{"model": "model that answers yes/no questions on an image's attributes", "dataset": "aerial photos of the United States (SatlasPretrain)", "train_examples": 101725, "image_size": 40, "crop_scale_min": 0.7, "horizontal_flip": true, "rotation_deg": 10, "cutout": 0.25, "questions_per_image": 4, "encoder_arch": "vit", "encoder_norm": "rmsnorm", "encoder_norm_position": "res_post", "encoder_activation": "relu", "encoder_mlp_ratio": 4, "encoder_head_dim": 32, "encoder_fused_qkv": false, "encoder_bias": "all", "encoder_qk_norm": false, "encoder_parallel_block": false, "encoder_inner_norm": false, "encoder_patch_size": [4, 4], "encoder_conv_stem": true, "encoder_layers": 6, "encoder_width": 512, "encoder_positions": "learned", "fusion": "cross_attention", "fusion_encoder_width": 128, "fusion_encoder_layers": 8, "fusion_encoder_norm": "layernorm", "fusion_encoder_norm_position": "pre", "fusion_encoder_activation": "gelu", "fusion_encoder_mlp_ratio": 3, "fusion_encoder_head_dim": 32, "fusion_encoder_fused_qkv": false, "fusion_encoder_bias": "all", "fusion_encoder_qk_norm": false, "fusion_encoder_parallel_block": false, "fusion_encoder_inner_norm": false, "fusion_encoder_moe": "top_k", "fusion_encoder_num_experts": 8, "fusion_encoder_moe_every": 2, "fusion_encoder_expert_mlp_ratio": 1, "fusion_encoder_experts_per_token": 2, "fusion_encoder_shared_expert": false, "fusion_encoder_positions": "learned", "fusion_encoder_cross_attention_every": 1, "residual_init": "scaled_by_depth", "optimizer": "soap", "beta2": 0.95, "lr": 0.0017, "beta1": 0.95, "shampoo_beta": 0.95, "eps": 1e-08, "precondition_frequency": 25, "max_precond_dim": 1536, "one_sided": false, "adamw_lr_other_params": 0.0012, "steps": 21300, "batch_size": 96, "epochs": 20.1, "lr_schedule": "linear", "final_lr_fraction": 0.1, "warmup_steps": 630, "weight_decay": 0.1, "adamw_weight_decay_other_params": 0}
Rows from block 5 of the fusion encoder of a small model that answers yes/no questions on an image's attributes, named by matrix and row number. Rows with one number within an expert belong to one neuron, the router's apart. Each number is 200 + 30 x the weight over its row's rms, rounded and kept within 0 to 999. All counts start at 0.
Before each expert's rows are labels from the 100 texts, of 14976, where the router gives the expert most weight on average: "tokens" is the input token at the peak. Only what is clearly more common there than usual is listed. The data: aerial photos of the United States (SatlasPretrain). In brackets: how many of the 100.
# router: router (fusion_encoder.blocks.5.mlp.router.weight, 8x128, trained with AdamW), inputs 0-63
# up: expert up (fusion_encoder.blocks.5.mlp.up, 8x128x128), inputs 0-63
# down: expert down (fusion_encoder.blocks.5.mlp.down, 8x128x128, transposed), outputs 0-63

# expert 6
tokens: "park" (26)
router.6,177,200,192,237,228,218,182,149,230,243,255,144,183,265,191,196,243,193,222,181,174,169,157,201,196,168,181,227,197,214,238,169,191,197,198,197,220,180,207,215,186,197,251,191,194,183,183,208,156,219,204,195,212,165,199,206,176,198,249,221,167,185,203,193
up.0,111,151,193,221,205,225,228,222,195,184,163,219,166,243,212,208,243,196,188,225,206,217,227,237,165,248,205,200,166,162,157,212,211,221,194,233,128,175,173,255,201,172,227,171,144,212,154,244,184,231,162,215,183,205,214,153,220,179,285,216,216,178,182,221
down.0,276,199,204,225,199,216,171,321,209,213,222,190,209,217,192,169,166,200,256,185,235,243,231,166,206,147,193,242,185,222,219,215,179,211,194,180,177,198,204,173,214,159,217,175,252,210,182,203,200,162,222,183,196,167,223,207,199,227,146,202,207,196,190,181
up.1,157,201,143,139,187,200,197,267,216,202,226,210,206,221,169,195,178,211,219,207,181,236,282,226,218,208,209,203,149,172,223,161,200,200,145,182,209,199,217,242,210,197,160,249,229,175,134,166,202,162,210,236,191,219,214,226,159,212,174,206,174,155,231,196
down.1,219,209,239,222,196,199,193,159,191,223,162,146,201,179,187,196,261,180,170,181,265,189,194,215,229,234,219,217,246,222,166,235,220,173,210,171,238,155,189,177,191,210,201,140,182,188,172,226,197,211,210,196,169,187,172,193,211,195,221,138,182,251,194,247
up.2,204,231,110,218,196,207,195,211,169,209,172,196,189,174,253,227,212,186,179,135,194,209,198,205,164,256,203,231,198,203,226,191,255,209,252,211,236,185,212,206,196,170,205,170,217,246,224,130,206,187,147,210,175,236,255,223,189,184,175,215,245,257,233,217
down.2,194,150,254,203,212,215,192,222,251,165,163,230,223,221,211,214,184,223,286,268,233,151,206,231,148,181,188,178,195,158,179,226,148,188,195,237,172,176,179,178,200,190,230,230,195,214,203,222,176,214,240,152,211,201,179,169,233,185,188,255,188,140,198,155
up.3,169,217,159,215,207,207,174,166,207,190,218,157,189,177,205,197,211,209,218,199,175,225,205,246,246,167,198,155,215,188,190,207,226,164,171,181,211,233,244,264,216,269,238,193,185,229,234,202,223,221,213,211,216,189,226,234,161,122,120,193,230,191,177,236
down.3,233,269,173,205,159,220,215,309,240,238,196,234,148,233,204,221,189,198,215,214,170,203,250,200,199,167,179,224,216,263,218,201,207,158,226,234,198,182,213,137,197,184,187,191,191,182,199,199,183,187,173,161,241,174,123,168,194,255,269,167,186,200,174,190
up.4,205,187,201,229,164,199,150,220,235,187,142,151,131,165,224,212,223,171,230,191,240,215,198,228,210,249,223,202,173,181,183,201,199,217,204,188,190,170,190,201,176,174,217,220,230,208,219,212,222,289,198,205,196,193,242,235,220,202,236,218,169,190,198,202
down.4,180,195,142,193,200,215,202,201,171,219,227,257,251,192,228,269,189,189,224,255,202,191,231,168,166,169,191,231,243,221,219,179,198,199,184,243,192,187,176,186,227,165,236,144,171,208,160,179,189,110,201,199,204,184,211,160,228,218,177,234,243,167,215,178
up.5,204,223,180,225,240,187,226,166,209,195,187,150,126,211,177,211,175,134,170,186,206,182,263,200,225,199,229,155,206,188,154,223,198,219,163,244,245,217,176,209,214,263,200,268,272,172,228,201,148,217,201,170,180,205,213,198,181,230,133,194,214,185,212,168
down.5,129,199,239,212,228,227,195,198,218,255,155,221,191,185,177,211,149,278,211,214,165,257,185,194,193,167,158,295,175,210,233,163,168,199,258,171,184,219,224,181,216,153,209,142,133,208,199,179,219,239,208,203,172,199,194,251,182,201,248,185,222,215,177,215
up.6,257,174,172,187,175,215,172,199,173,225,190,246,185,203,255,211,220,211,197,217,197,175,187,225,230,197,154,234,152,217,217,205,211,191,194,264,225,192,155,203,215,194,187,159,232,231,169,239,216,157,130,238,186,205,181,201,236,191,219,175,204,235,225,231
down.6,201,205,153,237,201,189,199,189,213,196,189,193,185,189,223,144,219,189,201,172,212,174,225,276,183,235,253,144,187,194,178,163,180,241,197,155,194,195,171,207,180,179,215,271,220,185,245,172,187,229,230,169,233,214,217,166,207,241,189,261,202,171,183,215
up.7,235,214,193,196,164,195,246,175,114,198,202,198,220,183,220,179,168,219,194,164,178,163,202,180,209,286,187,183,238,248,183,257,177,202,200,197,220,151,207,215,186,185,195,237,166,190,187,218,249,208,210,244,193,193,168,195,235,176,208,211,188,220,184,203
down.7,191,219,195,224,229,180,151,249,228,211,231,181,225,176,182,228,236,192,189,181,182,170,236,175,216,142,207,223,241,146,202,171,174,226,171,170,194,201,217,215,215,217,238,192,254,180,170,262,70,209,198,163,150,198,183,218,194,218,185,211,224,149,229,203
up.8,136,191,178,220,215,203,135,212,158,216,199,167,222,210,196,196,130,180,205,227,230,174,199,215,241,207,180,188,191,192,147,250,234,220,214,205,173,208,151,204,262,230,212,158,227,181,244,208,238,247,172,151,167,180,246,212,184,137,177,198,168,203,174,202
down.8,199,237,182,234,223,141,207,194,242,248,239,215,187,179,211,198,269,154,205,191,147,244,216,201,193,149,222,178,215,172,244,201,245,196,227,179,245,202,179,193,181,198,153,195,179,245,201,145,189,175,168,214,251,203,179,165,165,265,206,209,222,176,228,201
up.9,230,149,177,203,189,152,209,218,269,200,253,235,232,209,171,159,296,251,214,200,163,192,194,262,218,171,207,147,187,222,182,187,203,208,212,200,250,142,154,193,204,232,207,166,198,211,208,168,204,177,165,231,228,179,166,212,154,202,192,163,131,186,225,185
down.9,197,235,190,179,240,248,194,260,175,226,222,169,114,176,148,213,144,185,175,209,206,176,245,194,212,190,168,199,232,161,250,201,204,189,191,258,173,212,224,189,201,206,190,209,219,242,175,259,200,238,222,194,214,177,221,212,211,169,196,193,214,178,186,220
up.10,160,214,227,193,198,239,151,231,159,208,216,255,135,168,196,243,208,232,176,212,138,212,274,192,192,213,198,196,210,182,197,218,136,236,235,244,162,212,225,175,173,192,154,203,240,189,192,237,218,231,241,200,201,177,243,190,214,188,205,193,211,167,251,224
down.10,238,202,188,230,200,194,216,178,258,168,213,147,269,224,226,182,184,148,221,181,251,194,154,217,203,165,216,215,165,207,204,194,263,196,171,185,213,185,163,184,198,202,211,222,149,197,226,173,193,171,149,205,193,243,177,184,195,199,179,220,237,208,183,184

# expert 7
tokens: "crop field" (41); "river" (35)
router.7,164,252,204,239,240,200,175,147,234,235,229,154,192,211,232,242,181,201,242,177,195,204,148,204,154,180,148,215,183,202,231,217,260,203,197,265,220,229,217,161,221,172,264,219,182,186,232,208,180,199,235,201,148,169,173,197,175,172,218,184,211,236,184,185
up.0,198,188,159,210,143,204,279,258,181,171,169,191,194,196,130,200,196,179,176,192,208,197,229,221,156,188,211,200,186,175,178,211,166,206,164,170,238,210,160,194,203,181,203,249,232,190,203,158,222,194,214,212,181,186,200,185,193,245,187,226,191,181,248,180
down.0,208,208,252,158,177,225,150,162,185,211,233,224,259,185,214,199,145,272,228,170,188,219,153,193,201,249,186,174,127,180,234,233,199,167,228,152,184,194,208,200,191,248,174,168,178,237,181,240,206,220,157,213,151,205,161,198,255,265,173,188,160,185,239,212
up.1,198,228,222,184,209,190,264,194,210,168,217,252,190,200,220,237,247,268,219,219,209,145,218,193,231,189,207,238,239,237,197,205,212,252,243,196,240,161,221,257,160,148,188,187,238,191,243,187,210,170,184,178,229,177,179,218,215,308,202,193,219,215,173,199
down.1,183,178,164,173,209,201,170,169,141,206,193,194,230,217,238,207,242,174,185,192,189,212,178,264,187,190,174,186,181,207,171,203,141,137,231,193,192,168,189,259,216,231,195,234,197,182,141,173,212,212,194,176,168,155,250,229,184,134,211,224,251,178,195,171
up.2,203,159,191,186,164,172,213,255,192,185,163,182,189,246,213,129,225,150,230,190,203,177,237,219,183,197,270,218,239,176,225,233,206,178,187,154,161,158,221,212,216,205,232,204,159,202,230,211,168,195,242,183,194,237,263,166,259,181,166,207,199,187,157,179
down.2,226,204,154,180,251,242,225,284,226,234,172,210,212,177,188,264,152,226,204,187,208,215,198,206,171,185,178,213,175,200,210,152,246,185,173,223,273,250,227,188,211,178,204,157,241,199,187,225,178,257,199,179,222,187,166,180,218,194,213,239,163,187,226,218
up.3,171,162,181,179,207,266,187,234,209,216,234,214,165,185,210,199,172,189,171,212,238,140,202,243,163,135,171,226,154,206,168,242,189,126,242,174,209,202,203,202,139,203,222,180,208,197,233,215,127,232,172,136,189,196,211,211,227,214,186,276,201,176,160,180
down.3,211,199,231,227,157,194,187,286,166,182,167,178,234,175,191,237,214,192,213,235,243,193,215,220,222,281,226,156,226,281,162,184,186,200,193,169,172,208,207,211,194,216,248,162,219,200,155,224,198,178,205,185,190,234,231,197,195,210,131,188,217,160,194,217
up.4,204,173,163,199,235,227,228,186,207,115,207,209,154,276,166,196,185,187,224,190,227,204,222,219,236,258,157,215,189,205,161,147,220,176,237,197,198,205,184,169,169,173,187,225,191,240,224,246,215,240,199,158,172,206,182,235,199,158,190,218,193,155,160,223
down.4,180,193,199,174,252,205,132,193,204,283,230,224,276,149,211,208,219,181,199,216,198,237,176,193,177,171,269,225,204,242,227,208,179,238,165,195,237,168,200,258,230,230,227,217,184,201,153,182,222,194,188,207,217,241,176,159,159,203,173,188,207,168,267,211
up.5,167,213,226,139,211,213,128,234,194,216,196,178,216,166,123,230,187,165,175,175,177,214,257,226,218,220,183,195,193,177,258,236,175,194,198,226,182,166,196,186,152,140,252,208,212,243,224,155,195,201,224,219,246,204,129,213,194,189,247,216,236,224,192,176
down.5,188,178,165,285,192,213,198,179,234,187,226,198,193,253,258,216,169,192,256,245,229,229,174,169,183,177,223,243,209,184,184,210,194,227,207,184,219,197,176,176,223,211,164,240,193,142,135,206,210,204,141,210,120,181,234,195,189,236,208,156,189,199,238,187
up.6,167,203,204,197,236,192,275,223,137,224,264,196,220,200,223,246,205,179,208,176,243,178,188,221,206,181,173,182,203,220,213,230,175,210,210,228,168,207,211,163,238,215,212,240,175,175,191,193,161,204,182,246,198,203,189,219,252,160,169,212,236,155,184,206
down.6,212,204,232,173,224,183,164,202,243,156,243,211,227,200,239,174,222,237,187,212,169,218,221,207,133,164,128,186,164,208,187,203,189,205,203,203,219,157,205,215,200,185,183,191,279,245,205,229,269,230,180,177,234,230,169,232,205,230,202,208,186,205,161,155
up.7,152,176,245,162,206,252,200,206,204,253,252,212,241,181,215,222,165,192,196,157,204,213,192,235,143,146,184,194,222,226,219,244,201,213,266,178,222,181,232,128,219,204,167,258,246,208,161,247,201,244,161,151,179,196,151,220,175,219,201,244,199,203,187,175
down.7,186,242,230,227,181,196,241,227,191,215,195,188,213,222,212,199,213,186,232,235,174,137,214,173,219,234,237,182,187,200,170,236,215,192,156,166,210,219,178,222,185,207,218,111,210,174,229,156,180,190,213,201,182,195,234,197,228,188,237,205,233,190,195,238
up.8,178,181,166,185,174,182,182,224,123,179,180,178,262,213,236,201,240,178,212,179,145,191,225,215,213,211,160,229,172,182,181,163,218,146,161,200,218,179,179,246,245,161,228,150,184,236,201,183,185,174,184,199,268,188,235,184,212,196,214,222,209,186,194,207
down.8,228,179,250,185,226,160,249,245,297,206,235,203,189,208,194,188,176,221,220,203,196,216,230,177,226,171,201,237,218,224,211,270,177,201,226,199,194,190,237,144,206,186,192,237,197,183,156,207,200,190,236,166,148,230,217,205,199,189,178,216,232,204,257,232
up.9,180,181,224,198,156,183,169,224,170,206,178,205,241,182,212,202,215,218,239,130,198,211,166,220,232,187,213,194,162,180,155,218,212,146,188,149,198,161,184,155,173,197,238,175,191,223,223,242,199,222,229,162,200,207,149,210,216,139,193,182,177,157,212,189
down.9,222,221,171,253,193,191,191,194,196,198,224,163,171,195,201,227,220,190,167,216,200,207,272,163,192,224,215,216,200,234,266,168,246,250,220,196,191,191,185,227,188,156,199,213,199,192,196,150,219,205,123,257,182,209,252,188,164,230,211,237,205,230,214,179
up.10,188,189,189,221,172,191,207,163,220,212,179,200,232,239,208,165,231,186,169,174,207,142,181,159,181,218,185,235,233,228,207,116,210,221,239,170,173,190,225,175,230,188,232,245,200,227,193,225,213,180,183,156,251,186,178,180,209,239,220,242,187,150,202,185
down.10,203,214,197,220,186,144,201,192,135,201,181,199,200,186,147,202,195,217,194,185,203,218,213,225,193,198,218,202,239,183,175,170,195,232,230,194,242,202,193,194,253,285,224,154,180,143,187,180,163,190,234,171,164,197,196,212,229,136,181,160,244,258,220,225

# expert 4
tokens: "river" (30)
router.4,210,243,228,247,258,187,186,165,255,244,194,182,173,206,225,221,224,182,204,163,206,184,205,181,166,163,192,195,222,232,225,210,200,184,183,286,202,195,219,207,163,200,249,218,191,214,275,239,229,174,238,201,172,157,178,198,138,199,174,232,200,201,202,196
up.0,199,209,170,206,255,220,170,184,187,216,138,149,216,189,244,184,176,168,170,196,196,203,201,160,162,185,197,230,197,192,235,181,231,237,239,181,233,169,187,200,166,183,151,167,210,184,203,197,285,155,167,195,194,232,216,230,187,234,216,184,208,249,267,180
down.0,167,221,196,204,168,204,200,120,229,191,186,231,190,198,192,197,219,232,226,213,215,157,184,248,181,198,218,244,156,172,170,202,176,152,174,228,226,241,185,150,226,227,258,208,184,186,216,196,169,199,209,190,207,182,206,187,156,215,139,261,214,212,100,186
up.1,149,195,210,201,192,178,234,213,189,158,138,246,235,223,253,208,164,168,200,194,177,176,200,214,175,217,262,247,265,227,210,235,225,180,186,198,202,184,283,160,176,128,184,166,229,162,223,250,178,188,220,181,177,222,222,186,251,177,218,218,220,224,199,197
down.1,213,205,157,176,212,203,162,244,193,159,203,187,202,231,209,230,163,187,221,217,186,217,214,147,173,211,131,234,224,172,193,197,162,228,200,187,166,203,179,261,179,220,219,214,225,245,199,218,242,223,158,205,196,177,240,168,200,172,141,178,172,125,165,232
up.2,204,221,165,264,210,258,200,214,171,226,210,278,120,218,229,207,193,215,214,176,191,220,208,188,173,170,189,195,213,225,181,203,159,225,200,189,166,188,225,205,232,191,239,216,221,171,218,173,227,220,171,186,226,216,176,208,187,246,222,205,209,200,159,188
down.2,161,224,203,206,203,158,207,210,240,158,215,135,237,233,177,247,192,173,235,254,195,230,170,186,215,273,230,215,273,219,196,187,190,218,204,213,178,194,203,225,174,212,150,157,179,165,211,200,193,206,132,170,189,167,255,219,301,188,184,217,174,157,219,195
up.3,198,204,177,190,189,191,178,186,290,188,229,273,241,116,153,196,260,170,211,162,255,179,204,156,197,212,197,282,160,177,204,134,207,199,204,213,211,225,183,189,145,220,196,211,161,200,217,192,220,198,195,187,194,214,185,210,216,202,219,222,211,209,215,192
down.3,238,186,214,196,194,206,181,197,164,221,205,178,164,243,203,160,228,212,164,225,144,157,225,201,228,170,178,130,264,214,227,185,213,199,201,152,248,181,159,176,238,199,222,202,230,201,185,182,205,212,176,183,192,226,232,171,212,215,215,196,194,182,187,163
up.4,128,247,168,230,238,230,214,257,210,166,252,203,247,172,175,206,257,166,216,225,239,146,188,185,244,245,195,241,179,201,211,240,168,171,141,206,191,223,145,178,211,171,216,222,140,244,195,161,189,224,185,229,214,209,204,183,148,200,256,234,185,148,217,197
down.4,179,187,181,203,199,199,212,181,221,206,132,253,200,215,216,176,147,138,175,142,180,241,232,198,178,183,182,203,200,142,196,175,215,267,271,191,233,204,156,193,211,215,185,152,247,224,191,197,235,243,174,227,177,188,206,192,218,224,171,164,168,217,181,165
up.5,200,227,214,189,128,203,258,232,199,148,205,183,173,219,172,177,232,223,220,191,196,206,243,246,254,209,245,245,223,179,223,199,151,192,150,192,216,199,201,236,188,189,230,191,222,165,215,231,202,218,268,208,212,203,274,192,158,193,148,194,209,203,132,191
down.5,151,184,168,193,225,213,161,230,188,198,207,175,211,188,193,210,170,172,265,208,216,196,196,218,195,212,144,180,206,139,177,173,206,211,226,222,134,214,200,265,217,163,202,199,191,208,193,209,196,209,182,230,223,210,172,206,280,159,191,234,209,214,246,257
up.6,150,228,229,212,192,208,149,130,237,193,266,226,233,207,195,233,196,185,195,199,206,152,226,176,209,187,211,170,160,162,228,212,205,151,227,173,202,218,191,267,198,216,172,140,217,204,244,206,187,208,197,203,164,204,218,192,220,132,179,240,190,205,212,189
down.6,241,195,186,196,202,143,238,253,155,180,195,172,145,182,204,228,219,200,222,210,194,232,188,165,248,222,193,189,210,215,213,187,214,228,220,228,212,146,227,190,218,201,183,213,176,194,219,208,226,207,234,196,225,141,191,217,189,235,215,192,176,200,186,178
up.7,150,166,211,203,197,160,161,265,184,205,196,158,180,169,266,204,223,228,240,179,145,199,132,199,226,219,193,213,159,142,205,174,202,191,165,140,205,171,180,223,215,174,205,148,210,216,183,221,168,120,181,163,218,174,194,218,215,221,153,187,215,200,222,226
down.7,248,206,190,201,183,221,224,119,197,216,182,209,222,200,156,200,191,186,154,209,267,177,259,194,181,256,195,170,231,229,217,243,171,177,219,235,217,199,215,136,153,229,182,222,187,190,232,227,187,285,214,230,146,184,223,209,227,147,196,266,201,177,182,183
up.8,244,225,158,186,162,196,222,178,145,220,211,125,178,196,190,207,198,241,194,149,210,192,132,221,218,218,219,179,190,258,166,153,209,230,187,219,213,221,120,158,182,262,178,189,203,228,198,216,218,176,217,244,242,233,178,232,165,184,205,194,204,220,241,204
down.8,181,219,239,204,210,159,227,213,247,147,155,264,220,202,150,172,167,213,212,219,211,188,186,176,216,183,184,194,193,123,230,251,213,219,209,216,218,220,212,201,225,212,232,260,198,157,153,181,158,207,261,186,200,176,154,183,204,208,188,171,223,215,195,206
up.9,203,189,224,140,216,204,138,245,251,198,210,136,215,228,137,214,229,232,193,168,214,168,224,137,225,217,182,171,184,225,182,147,197,173,211,195,159,142,252,214,231,217,200,208,234,198,207,150,215,194,222,141,230,164,232,184,229,237,217,219,169,192,199,208
down.9,225,189,229,241,175,187,261,192,187,228,205,201,159,208,247,167,244,193,170,223,201,209,225,223,205,240,257,200,183,165,228,226,241,205,203,189,201,250,176,206,174,182,181,209,195,131,207,217,193,205,152,224,194,246,172,215,221,204,175,190,215,218,182,215
up.10,246,202,255,212,226,182,258,198,213,155,144,201,168,203,213,216,161,184,177,201,320,155,145,222,173,218,190,241,223,216,217,141,284,213,189,204,195,215,162,188,148,211,212,184,232,204,183,172,151,214,176,178,159,183,210,208,240,192,207,227,205,184,239,147
down.10,134,202,209,210,189,208,172,253,245,199,221,217,204,206,204,160,255,166,180,189,162,199,228,244,256,222,200,168,176,237,192,179,168,188,216,189,223,182,166,225,191,210,216,226,210,180,217,209,207,197,208,207,237,237,235,125,210,224,215,194,212,212,222,201

# expert 3
tokens: "park" (30); "railway" (19)
router.3,196,214,218,239,216,234,172,200,288,247,195,244,222,212,225,213,232,195,243,201,182,212,222,165,222,177,196,185,220,221,235,210,214,175,238,232,224,183,271,201,176,182,303,199,193,215,192,237,211,180,214,194,196,199,175,207,190,207,225,249,190,213,190,211
up.0,229,172,175,166,191,270,187,246,248,194,229,212,192,193,213,204,166,177,201,229,222,159,230,159,149,257,169,126,229,259,201,227,202,217,192,234,255,189,241,192,189,177,165,154,191,219,190,227,174,230,203,209,146,231,181,192,177,149,212,190,191,174,197,234
down.0,178,193,171,197,225,153,237,289,170,170,165,201,244,215,258,227,195,210,207,220,202,198,207,181,213,129,184,234,208,77,195,159,192,219,166,199,131,185,207,203,193,190,193,187,203,162,184,231,166,232,221,214,247,192,197,216,187,231,181,245,218,154,137,214
up.1,148,192,220,183,219,169,183,159,155,227,182,218,196,218,135,201,217,231,228,154,194,217,248,249,166,221,244,191,188,221,253,183,208,233,209,247,241,198,222,180,163,252,177,189,216,131,258,164,150,221,213,195,182,211,233,225,187,216,243,180,226,208,193,197
down.1,214,219,195,209,189,236,157,185,213,187,217,221,205,188,204,205,228,201,194,214,229,161,188,216,198,182,160,214,229,211,162,180,239,184,200,222,169,184,240,215,209,194,206,214,221,312,151,217,259,168,155,236,225,153,205,204,192,174,190,216,166,210,215,160
up.2,179,197,176,211,178,215,231,202,215,199,221,151,222,205,197,150,261,232,206,226,164,255,200,216,256,240,174,241,253,208,182,170,183,237,166,188,212,232,147,194,204,190,206,195,146,206,199,216,191,148,172,179,179,256,276,223,161,229,221,174,165,217,219,202
down.2,161,222,232,205,252,196,226,166,160,197,223,271,242,220,175,220,203,170,233,207,186,190,157,141,152,162,235,196,190,217,199,283,193,210,194,221,205,159,234,247,192,215,256,198,222,200,196,226,203,226,226,253,224,169,199,210,242,166,233,204,204,172,153,220
up.3,214,205,234,146,185,189,261,234,206,208,188,200,193,157,251,175,198,204,162,213,165,213,233,223,222,194,189,223,138,201,211,207,225,199,186,183,250,207,216,184,174,192,236,196,210,239,211,208,213,170,166,235,230,195,181,175,167,191,251,196,178,209,179,177
down.3,186,199,160,252,155,218,188,199,207,220,246,236,223,228,169,194,178,173,272,239,238,170,191,186,183,221,201,175,216,149,238,240,184,247,206,206,161,215,145,199,222,215,167,202,216,184,186,219,169,231,195,163,189,179,205,208,221,242,168,195,189,188,193,181
up.4,135,232,217,194,216,208,197,167,148,185,244,178,224,174,182,201,230,187,187,214,222,181,184,188,238,168,212,132,206,195,216,166,192,161,225,183,246,224,237,249,181,246,216,185,195,216,193,261,245,218,195,266,227,165,106,227,192,203,220,197,204,183,237,270
down.4,278,148,193,174,211,220,185,176,220,185,163,178,178,181,192,183,171,226,196,236,197,228,281,148,175,220,208,239,193,179,192,267,197,141,168,209,180,205,214,217,223,172,205,226,172,152,210,241,163,178,188,166,229,259,190,168,269,187,168,174,201,198,161,170
up.5,206,183,178,211,212,192,152,186,192,189,186,240,214,168,236,202,224,225,222,195,212,215,173,218,242,215,190,230,240,185,188,281,221,163,187,194,239,236,219,176,198,244,176,96,205,220,206,207,192,180,217,221,206,146,125,217,160,165,162,215,274,219,174,229
down.5,150,222,235,241,172,247,187,220,227,180,205,219,185,252,214,176,143,112,145,207,153,240,224,171,232,178,232,161,191,160,199,175,225,201,200,253,127,185,194,201,252,216,198,217,206,209,200,219,201,159,206,197,231,199,236,206,234,207,248,186,175,200,144,158
up.6,154,208,238,204,211,146,218,244,158,221,187,173,209,192,170,226,194,208,158,191,169,253,157,132,194,218,169,202,205,182,166,182,199,234,146,168,183,206,242,189,214,221,242,227,218,230,199,170,241,176,185,215,188,252,210,219,167,163,239,241,200,248,190,197
down.6,171,224,157,212,140,220,182,167,222,199,217,231,218,168,187,175,202,180,227,188,202,183,223,244,176,201,206,155,174,236,216,245,165,196,295,212,220,184,194,213,199,226,187,143,175,205,231,210,212,220,205,129,189,195,218,204,216,216,187,188,214,150,252,241
up.7,208,192,178,217,203,182,236,200,202,146,157,198,167,187,158,206,148,181,191,223,177,182,252,180,173,159,185,216,221,175,175,214,209,192,259,211,210,191,181,191,195,168,215,239,193,218,167,235,208,216,163,161,232,219,212,212,209,180,261,185,223,214,147,260
down.7,196,182,220,179,190,222,168,210,203,225,243,206,172,182,214,193,226,221,239,190,199,240,123,268,225,255,198,199,226,241,196,231,197,189,140,211,144,160,241,233,189,237,157,209,214,230,224,184,188,178,214,185,196,191,193,168,204,200,125,181,200,190,277,150
up.8,193,189,157,206,244,230,239,281,162,221,178,194,213,160,185,163,180,213,201,237,175,195,170,176,213,241,194,240,182,155,237,177,207,224,185,135,205,239,168,264,218,164,205,199,242,197,222,193,231,215,199,198,211,211,234,238,257,184,230,225,211,241,203,234
down.8,207,193,190,158,122,202,171,139,159,199,202,168,203,251,197,218,193,170,205,171,270,181,213,228,198,187,150,176,230,236,189,169,197,185,207,221,185,202,207,150,153,235,218,211,181,230,197,224,193,212,242,160,199,136,206,162,200,175,210,186,211,167,218,219
up.9,158,186,207,191,268,234,231,212,176,211,200,255,202,224,197,170,135,150,167,232,215,190,173,193,248,200,217,150,198,177,190,205,197,205,226,226,183,189,172,126,200,182,203,136,239,202,240,161,232,237,217,238,239,225,199,199,242,189,223,200,220,228,213,238
down.9,199,191,207,157,145,193,173,215,219,183,188,151,225,184,209,236,251,246,223,202,186,252,173,199,186,205,159,238,189,234,209,213,232,247,158,215,165,206,241,210,204,226,186,201,162,211,195,235,181,134,203,175,196,143,227,184,184,152,183,207,177,150,156,170
up.10,170,229,201,198,203,219,225,186,202,264,249,190,182,216,218,234,212,208,207,191,210,193,228,231,197,140,223,209,210,180,205,202,127,164,202,150,184,207,218,225,276,228,197,183,204,206,164,235,231,231,171,210,190,147,162,180,233,293,150,200,210,111,152,190
down.10,193,152,223,178,199,150,186,295,201,179,194,154,184,168,190,150,211,182,177,208,210,188,207,185,195,228,163,196,161,160,191,241,190,174,194,261,186,219,220,204,165,211,200,193,219,240,194,220,155,185,173,169,197,241,207,179,194,140,239,160,222,252,242,187